From a checkpoint of a small masked image model.
Model: arch poolformer, norm layernorm, activation swiglu, moe top_k, num experts 32.
Training: 26800 steps, batches of 64.
Data: trained on photos of plants and fungi (iNaturalist), 19.0 epochs.
Rows from block 4 of a small masked image model, named by matrix and row number. Rows with one number within an expert belong to one neuron, the router's apart. Each number is 500 + 50 x the weight over its row's rms, rounded and kept within 0 to 999. All counts start at 0. Numbers have three digits each.
After each expert's rows are labels from the 100 images, of 14976, where the router gives the expert most weight on average: "colour at peak" is the nearest of a few named colours to the mean colour under the peak. Only what is clearly more common there than usual is listed. The data: photos of plants and fungi (iNaturalist). In brackets: how many of the 100.
# router: router (model.blocks.4.mlp.router.weight, 32x96), inputs 0-95
# gate: expert gate (model.blocks.4.mlp.gate, 32x48x96), inputs 0-95
# up: expert up (model.blocks.4.mlp.up, 32x48x96), inputs 0-95
# down: expert down (model.blocks.4.mlp.down, 32x96x48, transposed), outputs 0-95

# expert 19
router.19:553490532461559581449448462435451552484484495539515572489509529464509410589468473616569490582541519517485612556511515514454460499459498478508466525428496493453493467541538451510549591432494525389488494578567519512493513568458527591435412434449623488465466499534478493477491433572401502540
gate.0:413480455508510556595478503457466475455508646504451405544511515509582516512489504510466622405547488423496441534458462549509489525485614510453507542500499582511451541495499542464477485537491450481579485492619458512536560471465446570568516563561339505461470494517478475547485478543472483552
up.0:535447429515479528549578444461368546439395547581453503472471550435451567475483539461577519527568552555527512519483463528489547470499540495621484610471522587479401588413466602469458461554495497455552576456537522453480512409507495490489522583543447522511514464488492446468478517478504483517
down.0:521555471452444515578571386504495487539416552503467496390501497437388527517381475450490509517435534484528472422517461575510516481527518538539484508341505506535486436481527575487406507507430514468518588516478529537492575459568508491500527556596494504532536507552515567447501412581438500484
gate.1:415447455505487561528542493352418457487468525614488471486467392461481610571512422538549421465580477484457542522532498496444510491443514495602530499488490547486507579397616536481542585494629498513451559551506505534550499453514478595476449524499467514491486484524472470471488525505498519471
up.1:434528370569468510452561526423446489508474445642514575481437471510455630481556501505606503525489467535468541444533562489517537543440587508553527529572483499490493520434599455463487530484616441512484561467563477511477501441560581596471480459461503483494509452531475512465513569459523529462
down.1:505579476496475470555538595550526474464639556523503474412493565408540472510485540482412457540545407633506502480507475573503456585432405507527509461485520521554476432533525477526580498456491428456548534476478516507517502482608550437617438488537508432581502531479561551471534495502516458514
colour at peak: green (41)

# expert 6
router.6:488489526445593528507474519488458610462465498560493584481508553454497457599430542563577503605517459489435572528484463534374433529489531455555492496497518495451417398506565479534498555504537485458499525490572552514473542459457541531512345488517608463452459481494493489543505491559386501498
gate.0:482455586521496493509531547554530470482517479498488490527544574528539590451517428550453556436465465509546598537474458480565572543499401470462537530455519506462502512548526481468488489513477463513546435380441446510500537477548395470672591463545424493626580462478533456536472489521454518563
up.0:489390584511515511573495442550564438433474584517511452535534572543522513515528425507541608559494485528460548491511395486514545575585401486351530533429537537533549494504551551463491433514476464473610421457547507492478578468534424474582563490514480510506453504494519458533446486539473511534
down.0:535540514479535451442556394479531509477537501395545481535487511594576505494465629498509507517510449454472507483486497428566471629465573508490488414510514410521520562523499491437493553533448467548453482552464580549486503370461487543541565434452457575537455534473497552421484530406484426554
gate.1:430436476562542410405558523511398519483470521587451588490463529507472533465539453495560402534462464495561482520531477489574512497508549491420541574468526486445553518476524511443493437425470519594497472421412531511574513495487565376477502502455540595566523556541401422488474528532460504553
up.1:585457495455531511483369433524532503534533447500538476520514466511563604497444528569530547467524471537438551563536548397419474490479520554584521550616474515476542474569445538521494474470536458474403523538533471506389494533423443534547465471475547558464518420461605516503487482460575496397
down.1:480553564509608537575495520434502496480544499532516467615497548552473449506498480474504533477502545426535509475531554453479449466372401528500494483468459578521503478508485608523513497508515424466550458451549548592511488582656493426434489514532531388409483481524548508470388525492468497472
colour at peak: grey (84)

# expert 22
router.22:539442482497543573538485463450448529502483461496505551467538525428548462607416423598532440559491467471486594572482561510428457488502565462525514507468534499433463444519539448489541586449523492410432463548522512503428485546459519629495427462400602519494434481527476445512480461530381492524
gate.0:532446575510504498514536517575515502447469507504534400490576580548450581466451504421520550462524531545523465446525507576505576483539499503496494434549500546475465500467589539502604435454589471445494439536446518497532497612527544407505513511507499462465383362413535433476515492482585493417
up.0:505507476538473335484546496541446554579521394524493599492513456502569563459551522534524560540541507482556541541540542436506508506490527499515552474563445563491453491612462482463486540455501455582467519395452498553444424479499496432486399461440464495590566531492466557490508555485569530607
down.0:586499481515436471518513570545493519562390576540478479425456539525444490517602440515434464494525498483415520588491537542528480504535466450530581575570496511398510436486495426553497529507473521455495507518455425521489482544547436534567433517585524573546608433517404519533522372553529524492
gate.1:514487558462537485488529449575542421510543545538507466484454471588593475502575537450448491503504576455602460613482550434460472530483422481447431509548487537494499600545548459515463503536506503514466458474391470464499501410513482514438506478418389394431482540500487592501539483459573471601
up.1:494549516517514486497575531438468595472458495567545506539516472487506596525518494562498495415529444549418573401494474501450536464449524503611612503444500501496559391490477490489520526441510493540495446556568498550596492560434451493603438505504547538516555444551496462485484522536405484351
down.1:543494540520458430485559499469521525507464593478541500524498524499403450504546541497489506510509563578547525424522423467575528575482499626495502574383557499480499494461521450465454506439560506528547522595435491503509501415420559516506535470522503652503559460348509488473521513571535435453
colour at peak: green (44)

# expert 18
router.18:546476498479543565484461493467413571472468445512515581482523557476474417611441512604535458601508495538465603519454497506454498468532510506614486521477514540434462478492501433545538583466528488424430517511523523453498506457418546561490400461477628521458425478476484509500548463565369490511
gate.0:485618421537518559514487447583457473472467471540474471475493553490535434542515391447428516547523454513488438367437515539541553492466427460573559509482508516547443527508557406516499524569501432451537364428500549412480507478530481508451513553549512557524416571585503522486516496548414503499
up.0:517547496539516388433472489427507504618502465547484489480445596518536495503459447474566579494371459499556586446477511463567447496485503460602544498507512571519473481563463408465556578449445530480520414473626502480480458565524486574507528495511509491528409407439491480465529497498443519426
down.0:532530594562576476593541494525500489374441574376436572374544512435516535494511595527459459569503395451479563552506500513497471513562527468450517494451512490471503641503513474465522585482554485476514528526487483587514511461549429537493512487546522471499518449511518503505587551527525402522
gate.1:539408485497489549503477495527525525553516540433499555532466445557501518486458511691516517522429570460558482563431501591443494473490501528489465557467515437477569414400493526489479535484446550461529550466543425455516582455514456616521522494534482414410477521509551401593513504507475430508
up.1:453458548554583433391393455421531559477537464549504493517554494559538462486467445467471501499483481456485453526523471517513485448473618513430536541503476568377515453575493444511494418479576538547499502519416529484543462468509467504574550390418511502538532448561449543544466422548398491564
down.1:484432551432425562622520629430480507567493468544493534521510495455510460478467468443486465495523516503440574598468598460519506430497483556534471399537548550492499495389529404525550552465514572484623551541530484483484444620495509477468459475515511461523487383517466500469517505454464543480
colour at peak: pink (45)

# expert 24
router.24:519536426430532466454431522485568415478479464473580497553469519544519456495535546511505524570507440488465490337534462445468481535468549577520527501523526475523512522559495523518475460531508461524499522485504537505556505493529512585544522518475218508430502574499477524494452494518569470480
gate.0:418565386481528463490479553542572415489449476422531487519463547580470489559503564483475566575505521425487485440486490458449416586481576414556490435482542422568506522493461537500453533494538417569566524514486580510489561421513558529507460500475532525466502607446485574550528593405508482514
up.0:513444552486539496481484446495477565561628473562326481479508509352546546512505459460517454470467484549618485606520523546532558448488428555445544513451458600483485558524526471503524504481493530444420427520589459511485496521479426487509535466470499499558478428463488489449486456562476573503
down.0:540466419566474536522464517516524493507360494507644465591493548562468517504524513573631526535411486460470562403511318531523511545540477524574480515488556469438497448460503507492477488542537526493516504417491513456472496519558560554506468504503513478457552522496543472537423581548551444478
gate.1:494541512511453525512484501511448594486578506568470484496533501389405426463446414500534500508480505508528481489493504568561456424583415529548467575464501508534432447508444515532547559438450537434542515500496403503518486586461452473493548546636480408600481430525469486473471401585455541471
up.1:506506514521506420486500618506549454473435530434538539501546510693487441467553568555459469431409536456427497553575519462514513548440564490525492523594519464490579511544547496462434440544499485586461539465475511480467458468523518520510447506426493549421504568531521452578485529405568448508
down.1:592500476572448511470544545478494508471478575507584435555379515567533515489488467558505425482507537365585468498515415454488508493488515562623566537582535521568461489492517557494549567490450501520554489577490544523501503452443477579495497484524440451372498617452514509469517490487584461485
colour at peak: grey (86)

# expert 21
router.21:519471486448549554549512499446482592482452445497497535500511512516524418592494385568487529565530458476505590581497545548427430492519597487552503498491543538427479449479537468491561582457525490406470551548568500532421467550445531581495368508429633498481472527520436500509479444552451480491
gate.0:549483494498526489405562501478510460529470531437538470457543425482535457512445482431522433535474397481480409441591492473575554541490532486409448478520499433479484620529556440535520404471509569572480476592457495538401450480643473590450471502514518501431490450538463466473476482552449537543
up.0:568450456482560534445492500570520479481473513442502538453513421489528506496604384420523458523494406523425545475556508488546517516476590471440487568503497394471451619501463412524492452514581535500448466527457490515375472512566528605476528482489556602449536455595470485470462492537477544516
down.0:471547530465512450499598463542483526524420579441534345527475494548484450507481489490569470481515437421612420496501449475524454565578454475537459506551446475454493617594545536490569492495398504489567544546497538448489478529492469441514511538493551438519427535424520537527538427402557477509
gate.1:549513500496451503525562579567473517459473524516414479491470529519514494467627394486446562469436523535507543494496529565452452495548450475580508513545493535553482495436552474495529575456547446470533531428510503489477439475511589573397393568537514504394553557532533514508518561518615490361
up.1:529509553494425493537468598601448410432486554520424501519517500546494600486515418547499524484522524531529558500530516532463418523576480516537489482574493528510534470457609527484475586450532439497479549427494495497425473423511513608415414553562538503350541530552550486518485566494570474475
down.1:628471472516448409510516532491490543549459479485527582456498538504476469475463468463467505482574581501463541401461557533532484485480515500534541530507612533467480405562476472503420495588499586560539507524458514443491430484410446524580448589436499585505568500485455603562551455422448430476
colour at peak: brown (72)

# expert 30
router.30:579470517479603573465445482415483590489496441532514518529548562435495420618439493593510481589531507480472583564501530472466477510419497493509495478450523492457434452551530451501543554521580514453511509521513467536523461541453554563469357437489620514490450458461473489481466478552380514527
gate.0:484478523514523499503505548626588468445502521542503426487575594499500501493514411457503548513473420495544500537605540390561512539499406501479464546541496372510521469509483541465556490395467478612568390401460593508531521452541478486468526535549454521494422523527508477467472471561525530457
up.0:414441460495541562510499484411545431558518550361525465505450526519482439581506556415470496433541494467458528519582469542525438575476574494409453513454503505542586561513483453508495486551564528473561425573527544543448517471438540563599516439409522521523546558444528583534529499460532475440
down.0:431491499555506477525483507482450480515463478480501598618443451529525487487464487524517488500516485472506554478519598454574457456576532444385410503604468533567496556569504471519441460475523592535474484464436508659545560550467520464435453599489525434501511495505493548490478628585465507504
gate.1:530442426490506503514528567487464457473539466537441444512484514473586430507477413439452444509628482469465471529513506443563536501587580504507494609480524464499477515484483485497520433495337500552568482518520603546547498476490465568497516500553401406583508500510435586452475426552582492506
up.1:492526552514501539481527404544445398427597636494485413519523547492582522466470435413492451543540525470598460459488520458615530514531480497443549483523470471465449459475482524464482517469504492573518442486490557496495567545486471461604553465540396375595559524539463523462482491552479509536
down.1:437513471510493493563400519529512457476528443341484557463542516514457522518477563583538573501493407590468477474504544536478472542521534438530458528570581496526511463517507503392523496497446454482482451475499492486501532483433497571516599470425559507491442539373578381586504559501569456481
colour at peak: brown (61)

# expert 5
router.5:528485530461579564564457469455452633457467484565505593483534526475497464619462471563527480565471511491461568570483541566435480490518545463551502482450530570433426451498528461551517516463505481441476507486552497466462499483472489497535354514476637504466380488534487512501490489531352492503
gate.0:396505461548484486535587461512503543464512501398475412494510437507443424429524531481466509501426507449650571516492590584491478500408482482503543489569528444474499522428474466549440363551517516519513405549548590436528491447525438489621547501465489508504474531476493552562512475510507523506
up.0:559567490512546511413469561500432524491504445494498562503530622553527567443464427510573425539424559597459522431422541518497513460511452531488460536487462470494545514533618441497496572454435494435490454419571489499510567498395502523447583467552450540523548417503500431512504427532433513567
down.0:458497549507484467419500436518512481446457488493493559558549507501497492483547598399478454457505394425452549447504586446557472478478514430463534463492512493474524561534528418588498483482603569568378487557418580586486509537491577514467503499558538499476509445628452404484560499470510468472
gate.1:481559467516518533470444431512390516472439529562382472531435426497436492465479432534551469400549542541393564581503556554534499410518494542448511519527503463522543581426506522510452475527449532447447457422562465461525546527500484500467535530517378525501613471580504392529450486518479499482
up.1:414504430473465554541556496537487468405493490495460469554435486483544445531467520528515474497555492402525531657482534458362497516511594531477504500504510466449506680474512538442541543560510444505505587496501552518499490422588518552527444443490505567508580594473441460503508490466485486525
down.1:653554477491453508469518485498472474477461477446456561501408525407564592504642429525475531472481472535457501435516435583514482479440482442487483484454419522479487415503504463448475488499502436511437461415484443603527491396536465540525565555539439508568508549525508497490474594432564515529
colour at peak: grey (80)

# expert 7
router.7:557531478508529582453454480512400600473423478528521580503503483523485421596454501574496438564582469464452599535513573516483485530443469551522517468484518512500412474471525460464518602451511503379510529567533574509515446521468506596492395432453595493510494528545547499471433497528391499488
gate.0:586605376478515454442513517525481511523523496520442446501436635524577531540525537456549546447401466504556592471429499512482471505445502503544451432507496471446436536521552443515525449490465468532515439488565584494550504498553595552467472538445458518447508657483486498470468471527532458410
up.0:460432594500507482504462495444561480440506484502544535513461460453477552483536504573452474569655529499498491535552507517525508499505571521525592486384489555597531457497420521523520461494609519543479464530498426554443465456455401390442521485454534508613473417483447543499527534477517552590
down.0:515459583494491429526589507513527521456645577594412517456500475522539503478448448504446440525542438530537475571508516480508548521521481596504527561518499497480526535429504497453468455440545519573589509512467499455517464417503407469539598605588548462489595414571515548539468468565532470489
gate.1:571515513521555456377499575494520492520581503516484492475492482530497500451474524487453375510386457516528421585464446514501586456434416473544580466480454558387554443475508524526490518503541557534407483432509489454472436526495497593542508487486476414472545504533497417504467479548545409384
up.1:442471430492463586614534444487513488473413522518523490500488515440489484562535477501501588457645551484473525434519574469508459530542558528473437503514542448618447572490500453475517467537489457468603538582477509520514549505515549426431479534515551619545497489479480578491543518436456608584
down.1:488516509481490490388462522509512481519412470586486547387496460544525543491487473535453451520468567592511498390497549601536503508473444496407536455490534523440465482437484497552448558398553550519438546511475430516505549515487526480551478433484670591508637485527451492546478488529505479487
colour at peak: black (42)

# expert 26
router.26:568519512472473560516468555482446578446436445503518551491527502473582363569442505584504517569515431526487573540501498534469477512523491521550512463481541589446463479499527474484555576463523499384465478534535548506483455546485524623450392496464627476447359451497537481468467504572464498517
gate.0:415550551518502387485584497491536441537528580373573390451480514517479482538485587454511584530529494483550463529516562443550507575428566503464461458558450513451499428562482541477408443503502493567506525607469526477473545459479495471591512490473406429427417559501510523467532515484541462490
up.0:462515496516467471547479539378471473515488470456509434499423598485554504505494640567534580516487431479531495535364457530478415478406496484505487502487502525484460383483388525520430438489455542516452467544567480470549525494447426514544482627483556592488499529488463485519496524588530488544
down.0:388548520514373474555504467483472477587532507470569578630523539489488554514447562511538473549530566523617492544496524576540493395535537533634546496455543505494489517512514492448475559520501492482447483468511490563507498528424439533455570471419513437512401436458509399514526538447455495511
gate.1:441578547511555509451630459572503581379464527507533467464480474488459511525497552461485520525587438427534527444416473446553590457488406509474491509461522412404541588576520465513567419539551509519501435521460484490464465516500533475461527467511468437579434517567499548480530417561583523497
up.1:506408471550491463462436570588489442558515435516435478522524461463534494525486431585560493440381500541539523636493477448417454521450566490557477499521491484532456459504417595510400470379433568539465511436498536479566570488477514429461483585567553575498532505510536474490460511513509496511
down.1:492501674496544477452472419515490535519437554575536447516519512524438518515436459379467417493493441436588581505515482455520463487586542551473500528514487493432485365545502496533446477666513548513529457534500508555510483531543467514531507436412480510586526494517489483494502421487430492494
colour at peak: grey (73)

# expert 14
router.14:570498487481512580510433478448436562510503438503502552558539500447560416624451435582535486584525444491527528566503612519463476527476524534548525514474507561439441529509552464484530586460517470403430517550562498484479471567468515584499415504516634488509422444533466445510493476543394535528
gate.0:489537424551498457538580618576483489432497410560417480487503516496522446432636517507499530450549423571547509556517488513445497490430415499454520478575492413614521491504519517490468571426513472479441420446573571509611463459465475492526561540452528588543455482453477465486467498519518511489
up.0:550490471509476583455447531418520483522485423444547456517482462482492456487655534484489480476438491536422641500475583455500560422395433505495500447518509434538516406473447447501467491468542545446414476506563451504518493520506582468556406510414545588553502531514513544473480472558577528463
down.0:646573522447542484474526466467509503435517553460463439521482495538504485492546464468527458471519389541539571458512555496494474581595481514425550494496502482421488589574527462385433453538589414447519479469539487490534534478465496497608488483537523450623501435535484551578448527586467538486
gate.1:425516486504522541465587526502458597472462434475521560496554570482462530424486524517581445520465537485415449476456455505500541495472568519516573515454486430471453454526506450444551491568598460554553439460483474525460431513447489397514505512565524494695542419490469414485509497498421499574
up.1:487489549487531558447533518503514598474504545510504482497486551491419628495495560534556401487474502488481443466415397484506487463506540477517510528396481500410495454577498461463617534552620521477567423500492446503373458585430448503502462468538573456567466450488479457488486443488591509515
down.1:428466534502473521589419615517501503532436465538444483506531516483483507499506627506514512489543453499535617535475537567521469507479512492425575484428550509423523533435512565685501508546567448518561455513472500592517470496474506406484539502496545502509447487565456606452513517600450521508
colour at peak: brown (77)

# expert 9
router.9:459526472464492424509585549483497586486511408470445542524498511491474534424577513475467553480432528487511447415534595530501514499444502474547495538520503542508509545454477429503537455461472456586458521530508488539514483448511494473571552443464238491584491501484450498501540552569559489564
gate.0:585565433494494481484546455393483504477438512491580488526572555474546516506428613450507478546435496422483586449391557520479490503442424553532528505532523459499480506426403448505477519464562524546474534561514593509514469469584523509543504436518506526537637541437508385507528533549447462456
up.0:417442498490522533533445564628488457553554527526429498468445430514489520521551385564481490445556501583533420560573439473510505512560575463479467473462466540501488497562604548519489519498456461439533500467541429472492544534402467493438453583497468479443394464585525599498482441456544537544
down.0:592514489493398509440520507493482476479604549454484531498436427463414490531475546447463401523462518481461549510479434460557493442484562463567531490478558522524534520458493512503440527485435586555530488606462571521526505505525585538528584576462351490457573543391474464521569494440444529461
gate.1:474460487529491533498511477542542536466553484435436492489448481522423486450594507463493555525504452459603395578583497466555548510491514479463444545514480557535530586499567418509570385514408528498508476519439434556516465560525474487517603568446505452533338503510431534451558491574500550495
up.1:514525546443541508485418487465482416542446556551536484522546507473556525578391499533525432510519510563447574468412466529434409515546500512522525427458520427464505469520446603546402605519568515440478519493557540403457570470498513548479440456555464529424604519507574490573430454491461496509
down.1:499549458519640511489576533491502456472434451480497498521456529526473409473629463457537514481469631420504480415509589577463551485435527497514534476474569497564498520410506498566572569489522476466482446503436450516461471479556499427525418494546659459498447500513443507472516525452492442501
colour at peak: grey (78)

# expert 15
router.15:495444510527469460560518520529443613447430426547458564501512452528544520425454435555517547516567449471471452464574485511472527440572496464442546539562511526505525560520543526501590491547441436494502478440539477514440438480601466493422547507477304485460500431539449409506517551552461458473
gate.0:547594460522435531445526449477559464543494507505608426492429478476493494488487586496483530508449491478599460564431590544565480437434401517592486410528508557481449463548466516496548504525566509445471432466551516492441470576524466520535472463437484364461465502408471498478503461574604489458
up.0:457498519494459500445462543598460475518407501463550532475535525460464511532574553474552497511565596499510549594462410529493501490511501501476518545393504413505463517399527489553411502540453535532450549621400430467493558434443561507467499475526452459558458489585487541533520479411485455627
down.0:524482500598465488494512570515476494592484339505539525568521490554429421473489538514426493473526565444516382526495430513502456381492466448554505543603506528570539508507512523561595457509434610541482521461470515563502484522507527482509513479461519469559498524480524582525505499424566367501
gate.1:518481527501487464501506474540557527578517396548563501516530573563554550461452464515533566544471491521402447516436513509476522516562449552454487454549461547596576497526524635455537473464452419475530492434570511533410525467614484482501522458545509557404526456480596409496388523437514486470
up.1:540468521508481445514542486558549540566473425550538514516522566578535585450451446520523558524491515501412467512444523508459515513537488545452527493563483534621576534521495612439521498477437409503561497421571494549452515437619494458499523461555521539416517452487591409467405565402501476476
down.1:547478429517480527517455496549482434493547494418512503474497546488527523499477609521462449536509541523438443476557613577434510536443554417562449418523503485601462492459518423491471491455561590437477368494539554588500550513531520479540438373586441439519491530544496504517482466563554433500
colour at peak: grey (82)

# expert 20
router.20:544479507423530571487458490525419615464529472541497533487512510468500423624494478583511457583531483528458615559512495537465443487486509435552500519437513562436445483482498445552549534442497485464469478563529483458531507533462514567523348456498634465460453448483390461505552494541420503540
gate.0:413481492470468552550490534377566475486522427518484468548500555526504612540411558527567458536467457489534486526434473494478483546613491558444554469533532470509554585444525510473581551477510459512585489446566546489545487470532534611521482416535483516378542444422549538451562573432503518485
up.0:570502471548515477477505484564463583511505517470493537459483443442495381455591457480410552462524582517440483490568536509561543457399473426501450551475463556512491412554465499514472440547460540491406521539434444534471502555461485402522524567481507506662457553545407451537436459518526488528
down.0:504567484538584497430507496502498510507557466558446540442433505523483514545417522526513471477477551476523503517444606537658457348446450394577474478558468445413518593518524501595496494547514520528472560423432508516505489543505442521544517555469556382510495528524492413517466463518513485484
gate.1:485528502477467469574499563593478407520543496490497492481529432489375498479466500519460534473549446513519529485590468484526450515565462492488440556565470471544525447576590559472455499485453515428496519471370447492553454499499508558375552501589448563379511420481581502595505482533583522510
up.1:429484600442497474449447489414463539444527545442485462480509623557518540475542544524519462542529520511530549455418407529538496511565572486502618574468510593415523507527482590478530536489581514511527509464538385486421408513544497498437524483569485490444565476526511492516480550516580522392
down.1:527523470482479465420598542561524501486491531538399399570519459524488476510547565471528589495474531524531508485494538435472520481440468606532506376573512469589481496497444425519503518381527457549505475450489570413506450449551603473509570558482472566542494523558428538451513445402492472552
colour at peak: black (92)

# expert 13
router.13:541574474511453554432438486431403519509446518542498528493509471446499414587437524565476469585550455540478576478518547484534503462468432556561449530481526574498442548544550516485495503503505567430511552543520542450485518535563574572440363477481622444478414498485505471415508453545419431546
gate.0:539428580527521411482450565387514538556497526506431506500452479432501545465394494551558531465596464535496603335475491527534403458450478477469501530504514493421572396514412506531457412522499587503569436468492490495526564518505482500564496558465507490541458470512504550479456482564478525509
up.0:588477526507562463486461521402489491567472482482429453506505518415444527552466563429583518524588401515460610373582530510498398468442584505490482478591513470469516476543429537522447449486537559481492463591449507512493512494547571493563470538440486477486462411464486448463452505583468544459
down.0:605501471478575547507475431525509495555592522487475488499542522546559520546450457469527512491493545559441437452482553421437543464510561433546451453490421509500522478531491577477565563400445452530512477516530572600498516477568518437441370514468482448429393523489484435439498571389491439496
gate.1:538559534496547486507497448420505508510457485565425480469470539468508440588463463375489496561566389463483572451570494450488449499470552488416417482482494492482470574565547526464543323518533521523559500546474481543456453544551538474481560522470401606478496527478461597467495503556482521443
up.1:473505575501566500523458383453514362541496503465545464453550491467526455579424483418522515536493439506519546586610473454509405510514573505477418493500503530483477583572512527494529393571465548518457493519521499536428518567557538452581547497498426516496531500404505398492498491542448528411
down.1:581521445531543527436480477500484494508426424470559519603478480498469449503620425534465566495532396523500504477486504547527555569446501521486497477590493497522543606489488463491475455499432489448506438435453483649514540427478496491576616478529418511521563564565404484444530503494426492544
colour at peak: black (52)

# expert 17
router.17:543500521483511586494456443455398576460519431511517559504553518475476349580423466571520475583503493494490588563491513543473492482474499499549480541489505563398461467518540457497546566481531502402504514567544503501492416563509543605481401427456598491466422475458461531508504465563416481534
gate.0:600474498500492592505469501491559473521533409577453481475518381467603471483533551449479400461501509591449379519479479503447597479558495520487473448539504561504494454505494469490542373578530566415480466459572513526562475554485571533467452498413435520450433459522515545496524485530585512492
up.0:482549652498465444533481461491514553434493568442544497529551622540463539507406498492544639537425525469520590574514507502532433510506462518426467505482478480545513552518470557492496585495458464493515523526439437424429535472499419474504562511586445420518492555461509386477518496472416469533
down.0:555632494529487513470517546512492470411642565548451461481433510630545541483507518483545445526509460518426557537490467488561492396466483527475534444550492478454518404561480416500559512594541433403507504539466446481512508555579504502510534465514505488443580454595540515515552413465482504527
gate.1:428488457486497440475537466487503525502527457622455580484531500553536510394395440535491510502528479478473508446448370496540449533519524523577582567452515455509618504500502503482548499576479462501486503442436565515539415457568537587405611493528436479460616448533502472478538547468475489497
up.1:458485548471466461570555529582484533383426455541501513476577486505515453531437456570472531495605483481427529498474450483486454577545494517513507535519547503532607497520521551509477454463435445511467487571346612487560508412512429530419446572566456567429534464480566493473501515491495488588
down.1:490521464507397544589427592523520482442513408433507528551488521488411487506527532435531562458485562522449521515523435592475502644465526438541491472546500567537498484430531599572440505562570465418435512568489513430513550402447540536490533446456485513479491472421509507510506448419526560534
colour at peak: green (39)